Weights of a small contrastive audio-text model: 33.3M parameters.
Rows from block 8 of the audio encoder of a small contrastive audio-text model, named by matrix and row number. Rows with one number belong to one neuron. Each number is 500 + 50 x the weight over its row's rms, rounded and kept within 0 to 999. All counts start at 0. Numbers have three digits each. After the name is the row's rms in percent of the matrix's.
After each neuron's rows are labels from the 100 clips, of 14976, where the neuron reaches its highest value: "lies over" is the class under the peak. Only what is clearly more common there than usual is listed. The data: synthesized solo parts of chorales (CocoChorales). In brackets: how many of the 100.
# fc1: MLP up (encoder.blocks.8.mlp.fc1.weight, 2304x384), inputs 0-63
# fc2: MLP down (encoder.blocks.8.mlp.fc2.weight, 384x2304, transposed), outputs 0-63

fc1.711 101:449428465543553570563446491516501533559576559534573504526559501538472454578518528480445595491526521557493469346512430600519482479468450558456460478592525423440533491462555564547517472394513413
fc2.711 110:417493568529582572457483489435529466542437497504542437523509510476537545511503548441501484454461488508520447379518489573477456480450497590504460524600539519439510578535608505496513480460512508
lies over: C4 (37)

fc1.738 091:484433459452564554578602516546466552586549436473571456417565612520393477528476464530467487501489560468525511556449514477526486496518529435525438568449498505515551469461437498504508516541501492
fc2.738 085:491513437485486565527499450529550526499515468541550462514479481554483453475490424470485399608449464501517500546456497432446472468456547504526439592503544513466515473445508415502526533461505563
lies over: silence (85)

fc1.32 123:472580604471586490477448470465564533474484481555600587576530421517579510504487477527525509450509470519483474489501464490495504509530513430466472481498602544510444477490489522539477533414475524
fc2.32 102:548468524488624446570442413494503477442530451536531522592546441516511552568501530521511558423539580457554512458501465462558466541539476444429424460444476509508519463575536540439430459434487484
lies over: G#4 (27)

fc1.465 179:493489510412508483517449518479506499523315499500508599528497415426487456477552438379469494499389479408561498533446530551385452492481505494535461532355405470542567440547480423525478441504484525
fc2.465 190:539559434529488475559503508506522487523447517501457503613447469456510478553588406421471550481367454489506461573491495604435460525425503469499533506418450459539570500565533462508462435523512456
lies over: G#4 (47)

fc1.718 089:525463471484524400522491511495519492485562518515471504429556428477518482459514537499499435555547432397509383558484494483532550384453456481513518479523490516515530452508495447486574529459475501
fc2.718 084:552566460481517485497465548475531494492495584457523494432578452441511443522472464501545471538520513465495433560510481484533591427516464453605482556551507469506576499603473460517500554532478479
lies over: silence (100)

fc1.622 103:489508511467628458489409510496476486537529466533481521522554482507465548477409494499520545528450474446515513498431472509497427403532511530511486396432450472512498423486497481497506541545489520
fc2.622 094:461518521533623453540490434460578515574536518607493477536442570495496527482473570518537561504522443482448542509409494455482432436494478529550491353502529481487568449445577529553488581477514501
lies over: silence (100)

fc1.259 071:403555519465514517582508527559578543553506528465538578501452487526484538504481458580497532506571479433535467498509436459422432524405506517464543540509569511477546567476506486381535529490423550
fc2.259 077:487576551524453540482525484529581493660439476532497537569525498523553466461573423546421573499549481500569436459518537541508417496494582516590499531550548522464510606567566478496536508534535565
lies over: C4 (79)

fc1.729 078:440486438530436590539448575502589524534502561604495510464573569515403521455461399588457448525539535465437542480429497513371540536570505575455522499469467454530601583439476461453535554501478509
fc2.729 081:509499498577487496544508513469513512548463499563445489481541528519442489516486496593453517487528441470391546435459474582497423475583513514483506471552542517460653514507543507468565608528466475
lies over: C4 (56); C#4 (41)

fc1.478 086:599495489542445473438483509505549486480500473527642447527524503558492546612488482497515451424405531519462620476453476459499564583500378517457559449479555559570454525461453468543475590469520498
fc2.478 076:583401522477505558488507439442466514529523480516573489498500475518514525560505445539547475450520546459456575515501454485496578604512417556502534423528471558498497490454442503519483498483496538
lies over: C4 (52); F#4 (28)

fc1.90 096:522492523458432440446436492469457495496476442516444561491535467439456484569495505543491441526544480441405521421480517465572648567513423562447507529477494596489504511602524472463467523464434480
fc2.90 101:572529527445447526489477487478457474477409431445527522486560507489477470579482511563497453505534527537412515418484461482456552522569409550480456513548522509530526547549515493440511528531476524
lies over: G#4 (72)

fc1.441 115:498447473447576491538588415444532486516446436489458499632445484411573396579413621518554405568475428579538454486483559432470472554492557494550437499455509442437503481493503550582521597530493473
fc2.441 125:448469469485557500531547467501576544478472430526490561541523516510514410582481625541504481578482487561503435547527467478557537547500495497559477576456576444425596502545519477555585572587506425
lies over: silence (100)

fc1.653 108:450523551501578459505467516538494522521518453467472480493471486486497502489386539441473526544418513530599479451459477582468478481526381621383543536447453542626530508488487472501456484531464539
fc2.653 119:581556430479532538471433454516519575542587458474387475465458537496513498519464644395612614551496527570505511414514529617537534518625413549478559543435509530469521533417513526502519512474521412
lies over: C4 (31)

fc1.744 103:511534510563478457403489491509476494527510544469455470576466540453518456498534488559414452485483560499458467536579487379468515433541503521497426544512475494451406558566516577502526512440534447
fc2.744 118:566515415622483544467491533512541472441505593429544502657522518427560497480595475562446480425549558509484507513563469446496508469519466527434441522455472519489415547614478504579527537497444502
lies over: G#4 (40)

fc1.155 070:462566514489484518499529436547475526527492487447474507497558554609536497595490395641532500457551409439544484549558536491456518500379553544511617440593487558452553516516431523566578548431579515
fc2.155 062:488489541512613444481508474486462491551419505485530479564466505539498497607472384555523478388512486436523473574464565479486643518475582489459578531555554449432559529420431488559475573481467525
lies over: C4 (32); D3 (25)

fc1.580 160:482520533443562612463477457458505455521467521507419518480489532485550562425434546391585500508568440489490551509570463464516540432551530517553446519616477588523555517561468578531469477469526387
fc2.580 153:443523486500509570430450469576525517492562543493421483459509505478501575418510549387489505477516516515431572514498468439460578469524615502478493482631510556501546485464520541493396459446597411
lies over: C5 (47); E5 (26)

fc1.690 049:507519509491518480619401504464559456485597511445507449521528593484497568487524496408592510403607526441475465489470452532348497459453488507569492522447467497531557572494443459399544476629466465
fc2.690 043:580566495509521495593453441452498395564508539488451516561532568460480459376568561381525544470524540521462448556503466424446459416447493461518639473482477466452511537491457564477479529550528540
lies over: F#3 (38)

fc1.91 136:537500478497508560479493568544476503488552527585526471442499472552518613467627379499537536379549512497466500612482507544478471606496454549473537474500549451472465493514467495435522483491499478
fc2.91 150:535493466549579488484488471522455462486491516504542553511523455423512560496537443552496574416576536575474494548602430504435472553442510490486530513579475511463458454453546507426581498546474445
lies over: F#3 (37); C#5 (25)