config = dict(
    model='contrastive audio-text model',
    dataset='synthesized solo parts of chorales (CocoChorales)',
    train_examples=39062,
    gain_aug_db=10,
    time_shift_ms=100,
    n_mels=64,
    hop_length=320,
    input='log_mel',
    spec_augment=False,
    win_length=400,
    tokenizer='word',
    vocab_size=56,
    loss='sigmoid',
    embed_dim=256,
    encoder_arch='vit',
    encoder_norm='rmsnorm',
    encoder_norm_position='pre',
    encoder_activation='gelu',
    encoder_mlp_ratio=6,
    encoder_head_dim=32,
    encoder_fused_qkv=False,
    encoder_bias='all',
    encoder_qk_norm=False,
    encoder_parallel_block=False,
    encoder_inner_norm=False,
    encoder_drop_path=0.05,
    encoder_patch_size=[64, 2],
    encoder_layers=12,
    encoder_width=384,
    encoder_positions='rope',
    encoder_pooling='mean',
    text_encoder_causal=True,
    text_encoder_width=256,
    text_encoder_layers=6,
    text_encoder_norm='rmsnorm',
    text_encoder_norm_position='pre',
    text_encoder_activation='gelu',
    text_encoder_mlp_ratio=4,
    text_encoder_head_dim=16,
    text_encoder_fused_qkv=False,
    text_encoder_bias='none',
    text_encoder_qk_norm=False,
    text_encoder_parallel_block=False,
    text_encoder_dropout=0.1,
    text_encoder_inner_norm=False,
    text_encoder_positions='learned',
    init='kaiming_normal',
    residual_init='none',
    optimizer='muon',
    muon_scale='match_rms_adamw',
    learning_rate=0.0017,
    momentum=0.9,
    nesterov=True,
    orthogonalizer='newton_schulz_5',
    adamw_lr_other_params=0.00073,
    max_steps=9100,
    batch_size=128,
    epochs=29.8,
    lr_schedule='wsd',
    decay_fraction=0.4,
    final_lr_fraction=0.01,
    warmup_steps=1820,
    weight_decay=0.09,
    adamw_weight_decay_other_params=0.01,
)
Rows from block 7 of the audio encoder of a small contrastive audio-text model, named by matrix and row number. Rows with one number belong to one neuron. Each number is 128 + 32 x the weight over its row's rms, rounded and kept within 0 to 255. All counts start at 0. Numbers have three digits each.
After each neuron's rows are labels from the 100 clips, of 14976, where the neuron reaches its highest value: "strongest on" is what is common among them. Only what is clearly more common there than usual is listed. The data: synthesized solo parts of chorales (CocoChorales). In brackets: how many of the 100.
# fc1: MLP up (encoder.blocks.7.mlp.fc1.weight, 2304x384), inputs 138-160
# fc2: MLP down (encoder.blocks.7.mlp.fc2.weight, 384x2304, transposed), outputs 138-160

fc1.133:156134191143132140133141036130133080069106120114154072179139112137069
fc2.133:116163136199100156204181141150151077097143155142224091158140113103124
strongest on: horn (49); note C#5 (40); note D5 (32); note E5 (31)

fc1.596:096043111074041176130061137156130073118109110168113113108115107179183
fc2.596:094143118113034191121078129165122090126107076177120135134130090139105
strongest on: note E5 (100); note F#5 (82); note D#5 (64); trumpet (43)

fc1.35:127106168111129161146124113065117106098142118144126175108126086194126
fc2.35:161101148144139108180098115116124132098146080162078117176157113139108
strongest on: note D#5 (55); flute (30)

fc1.281:108077108144100126121139107122163106101147097124138149122193058126112
fc2.281:106098047100133133168104152127164131077109101094165153150198095146104
strongest on: note D3 (100); note A3 (62); tuba (35); bassoon (34)

fc1.600:153159173112164149162132064109130105128158120075164117171136190103128
fc2.600:101177119126162142147154101138168105118121127136113117083142162093118
strongest on: saxophone (100); note A4 (25)

fc1.5:114149111159149128089126153132189153184153119132178123120098131083082
fc2.5:104123061164188124116114168093162144139197097109149149121113173118107
strongest on: bassoon (98); note C#4 (97); note B3 (38); note C4 (34)

fc1.183:128089151146153103120109109119108109113139221018134160118110130139175
fc2.183:177114116139149099108050100120075140117097145049135102123088119102183
strongest on: note B3 (53); note A#3 (39); note B4 (32); note G#3 (28)

fc1.675:100117106176099114200146137093136108142142121088130148152132109219095
fc2.675:110118075180153119166125131099106149128152080120189126192128142175113
strongest on: note B4 (100); horn (52); note C5 (29)

fc1.691:094130172096150130112056159161159104098141168108099074121156080057112
fc2.691:042120137127162186128157142136140107094161126197129090095132109067048
strongest on: note D4 (58); note E4 (45); note A3 (29)

fc1.70:160136149108175108117114069141095067152158127147089133122135145133114
fc2.70:149150163107191148166145090159120098146157119145077108102125090115130
strongest on: cello (79); note A#3 (48)

fc1.26:108149166120144117172101113151157185108132125133123114122130156107157
fc2.26:111142138110138150106114163140104102099139144157133098148171117070104
strongest on: note F5 (72); note D#5 (54)

fc1.552:118145136190108113143179120147169086126110156119147134118155122179114
fc2.552:127072141159112122125184175197149122130157173060105147136149156112102
strongest on: note E5 (41); note D#4 (40); note D#5 (39)

fc1.249:087135116124077054171086144103129156115123170180075119153172072115119
fc2.249:149158109162098088126136174161144118100154136172116055166134060158081
strongest on: note D#5 (66); note C#5 (31); trumpet (28); note F5 (25)

fc1.610:177154140134176185117097132125123073055163114113122070134146173155167
fc2.610:141109159149215142155088111122123045077127110107147047086087151097152
strongest on: note B4 (64); note A#4 (51); violin (37)

fc1.180:146154161091150107127118133130099099144135052135106101134127134165105
fc2.180:187098144081175108200155099169126066153151119172065108125185141151092
strongest on: note C4 (100); note A#3 (45); note A3 (31); tuba (27)

fc1.177:145128149106143097144129170098153139095124102132101194165167150134130
fc2.177:148094131095127074161158169083174149123195126130146138208176137154086
strongest on: note D3 (100); tuba (40); note A3 (32); bassoon (29)

fc1.628:138177183115161133163128128128157102136153123121132128119180180103065
fc2.628:120140129149089139146143145146127073159183166151161143108097186113149
strongest on: saxophone (73); note F#4 (44); note F4 (38); horn (27)

fc1.339:101167160152091127083098132187088144150070177143157122141134161139135
fc2.339:077111107108140147084093142212156154158067133154084150125155160094144
strongest on: cello (40); flute (34)

fc1.380:133122122169125153137132116085126108159115144181117122085127095108136
fc2.380:075130143123118151183138133133094150127129214174089076167072130137109
strongest on: note D#5 (58); note C#5 (41); note D#4 (37); note D4 (32)

fc1.342:110155177122046114160079115164126226080142139140110124074124166077101
fc2.342:100143193104084088147126125132145153052161112148087079136122136056139
strongest on: clarinet (37); note D5 (34); note C5 (30); note F#3 (29)

fc1.727:150127180155122147108095120046155095165116149154162209106134123179092
fc2.727:125063095101176170134132091057162099172142142165150218159143147188107
strongest on: note F3 (83); bassoon (52); note E3 (40); note G3 (38)

fc1.721:217144119103099105083150140147168090165116120108117121073149090134103
fc2.721:179144125111056111122136114131138107147127043154084132120130139125155
strongest on: note F3 (72); bassoon (36); note A#3 (34)

fc1.413:038123161112133065151120188105118136139123164113147149072173114157097
fc2.413:140115152148114082155091165111138140112101119066206155148148139171064
strongest on: note B4 (100); horn (37); oboe (31)

fc1.434:159147137136195147086134113115069100162101138178104143169118116170161
fc2.434:124158115154159192104157128126079044136121130106111108139111147135191
strongest on: note F3 (99); bassoon (56); note G3 (48); note A3 (45)

fc1.404:143138158163151143123164044163122141089036115173076106133101138135136
fc2.404:117130166165117168106102166174166118081114142101149112107120177110133
strongest on: cello (98); note D#4 (70); note C#4 (44)

fc1.108:175114090148163167153093153114067107129061074123077189112076111180137
fc2.108:157180110136165155197091181094104113129118095111117163148061101136140
strongest on: clarinet (99); note C#4 (81); note D4 (39); note F#4 (26)

fc1.130:142078189109141126148094150111145170078059117083131142118107114159190
fc2.130:153114134099133145114175174131089151062049143081107149132079147137199
strongest on: horn (100); note A4 (57); note B4 (31)

fc1.68:124148145153156151119056169130129172109060110124132198124110125148141
fc2.68:133115138143156129092134246140128146149094094113126104191145146110080
strongest on: note E5 (72); note F#5 (61); violin (53); instrument: trumpet (30)

fc1.120:130147066078177169118090111138094129158093166161093217072200125169169
fc2.120:124142104101151127138097150145106115102142102118070215091205095127127
strongest on: note E5 (63); violin (32)

fc1.381:141155191148118125170066176099134143129067097136128171175096163169111
fc2.381:154154158158135119209126120137125074104119122155212141166107185153207
strongest on: saxophone (64)

fc1.51:155087124153150117138087174079112087090118155138108212173148163194143
fc2.51:147099102122162128139189180082150098096135111117130142193181117190095
strongest on: note D3 (100); tuba (47); note A3 (32); instrument: cello (30)

fc1.323:092128128156134166157112155163183098170102120136120141165102154113144
fc2.323:068141083145130154151121155139160145156115170201119152109101146125121
strongest on: horn (35); note A4 (29); bassoon (26); note E5 (25)

fc1.334:166085104117127137111137076156134144145112121047143075116096137068157
fc2.334:178078101139103142177129092143105098100126131068176095145097136105158
strongest on: note B4 (57); violin (44); note G#5 (43); note C#5 (32)

fc1.298:110111088081167162168095123086107161108146082139113145089164143149145
fc2.298:094142126132166150156156179100174143102130093131053118101194136095082
strongest on: note D#5 (83); flute (31)

fc1.201:111118216139114139160156110056104141161147130184198100199210208100128
fc2.201:159071158142106114217171082105083081166156128156186093164123172147130
strongest on: note C4 (41); note D4 (37); note D5 (34); note D#4 (33)

fc1.749:099203096162088111152105140098148171105174119145096092062126154071156
fc2.749:077168097143137164138117142094177192116137118134136095055125159126209
strongest on: note B3 (75); cello (29)

fc1.411:107132158167140129063097103150133125109079104135166116150122084136132
fc2.411:115102144118114172061137130126091145128066131102091158060122135133125
strongest on: note F3 (59); tuba (37); note G#3 (36); note C#5 (28)

fc1.239:181107127144129154151121182172133109142093177111141183147080132138136
fc2.239:152102165105117085130115197130082133160091148107148162113083126147115
strongest on: cello (84); note A#3 (66); note G#3 (64)

fc1.616:147098149158091142121087136113145142158100112149171173144128105103158
fc2.616:142104112108152142142085110068118135200188158138164146167079109098136
strongest on: note D#5 (41); note F5 (40); clarinet (32)

fc1.417:094114129092099082069125153137109124111155181131120157073166150142137
fc2.417:067149166122137124091138178110193145113202134141109154100176164105138
strongest on: note F5 (66); note G5 (54); violin (53); note D#5 (32)

fc1.324:143125172120145102082070152124122099167130107088177200111126116124073
fc2.324:165163095124132064101101219116124109165131121097137227067156102115077
strongest on: bassoon (51); note C4 (40); trumpet (37); note A4 (25)

fc1.377:096102125099142115092126139128133107197083136133134111101139089099121
fc2.377:119062057096121130072106129114129078200128143097092142077162106099075
strongest on: note F3 (100); cello (45); note A3 (41); note F#3 (30)

fc1.367:143130168163174135132140136142108042126171161115153133108123107100126
fc2.367:117158124143160167211150138144098035126146144182158126098092140124133
strongest on: note D4 (58); violin (39); clarinet (32); note E5 (25)

fc1.643:142190060082117140156176079144115102160123079164036168066136140187182
fc2.643:139129147116125109176140114175128135171153148172040158121230137149120
strongest on: note E5 (98); violin (72); note D#5 (29)

fc1.761:135105151138135153170104105139141099107142143162097146134160101142115
fc2.761:114133087146145184132181165149136092099160152200121072085137094132146
strongest on: horn (100); note A#4 (37); note A4 (32)

fc1.715:141131115120096125130122147133080150124115149163142108100108068219177
fc2.715:146092142128098152147083172125092131088109126154124121116152091165139
strongest on: note B3 (99); note C4 (86); cello (31)

fc1.629:125110118137065087126130121097143120114153089126185103124112159155121
fc2.629:130086134120079085182127157077175138111142128149131099141135115184124
strongest on: note D3 (51); note D4 (49); note A3 (28); cello (27)

fc1.37:117092105123168152091176076168138153125089083169099153126141158091124
fc2.37:110133159093157144081137126160122143082126134143114124127132142096137
strongest on: note E5 (52); note F4 (48)

fc1.384:053096139100138115193140126132090133189074106131161145156140112119088
fc2.384:128131072122157103183126146105049133127127161164156118139135105121121
strongest on: bassoon (100); note B3 (43); note G3 (35); note D3 (28)

fc1.245:130155150102101088140115168139148148156134126121134139195114114133120
fc2.245:124122122095080137165127196101153112155148077108164134150106109149159
strongest on: note D3 (36); note G5 (35); cello (35); trumpet (33)

fc1.213:139065104188116125206086095132111119060043153172158158121117109128090
fc2.213:161053129185137164243099112172128140036059116155145163121139153126124
strongest on: horn (60); note B4 (49)

fc1.437:124178069088128151185129056058123145069133123100130085126117131127121
fc2.437:153149076115085179154065097077117087111155126092136096123109118077115
strongest on: note F5 (49); note D#5 (40); note F4 (38); note E4 (29)

fc1.327:148149166163124094145128170129155165101134111100142132126129131135143
fc2.327:139142121101093104137136153081160132102162092080118098139139140145121
strongest on: note D3 (69); tuba (31)

fc1.34:152105092093101115108154089104108121134054159152141158183137135172140
fc2.34:179098125111147154139114176150110166150055107101188125169176138146141
strongest on: note B4 (63); horn (46); note B3 (29)

fc1.421:127060129122154117130079166088124132147098095104111158160163127159130
fc2.421:124070131100096093165092130094127086171080101127119124117135128152139
strongest on: note D#5 (63); violin (55); note C#5 (33); note F5 (28)

fc1.301:115136154195096070162154076142099150105068133096091157166110112141093
fc2.301:090138040188122101146154062103134152103098114062079091144105099105124
strongest on: note B3 (73); tuba (34); note D#5 (27)

fc1.604:148107069148119156119073043149170116097137165095115094123132113128111
fc2.604:107123104129116152196069091172144127085122150132162124134108167117090
strongest on: note B4 (97); violin (43); note C#5 (30); note G#4 (27)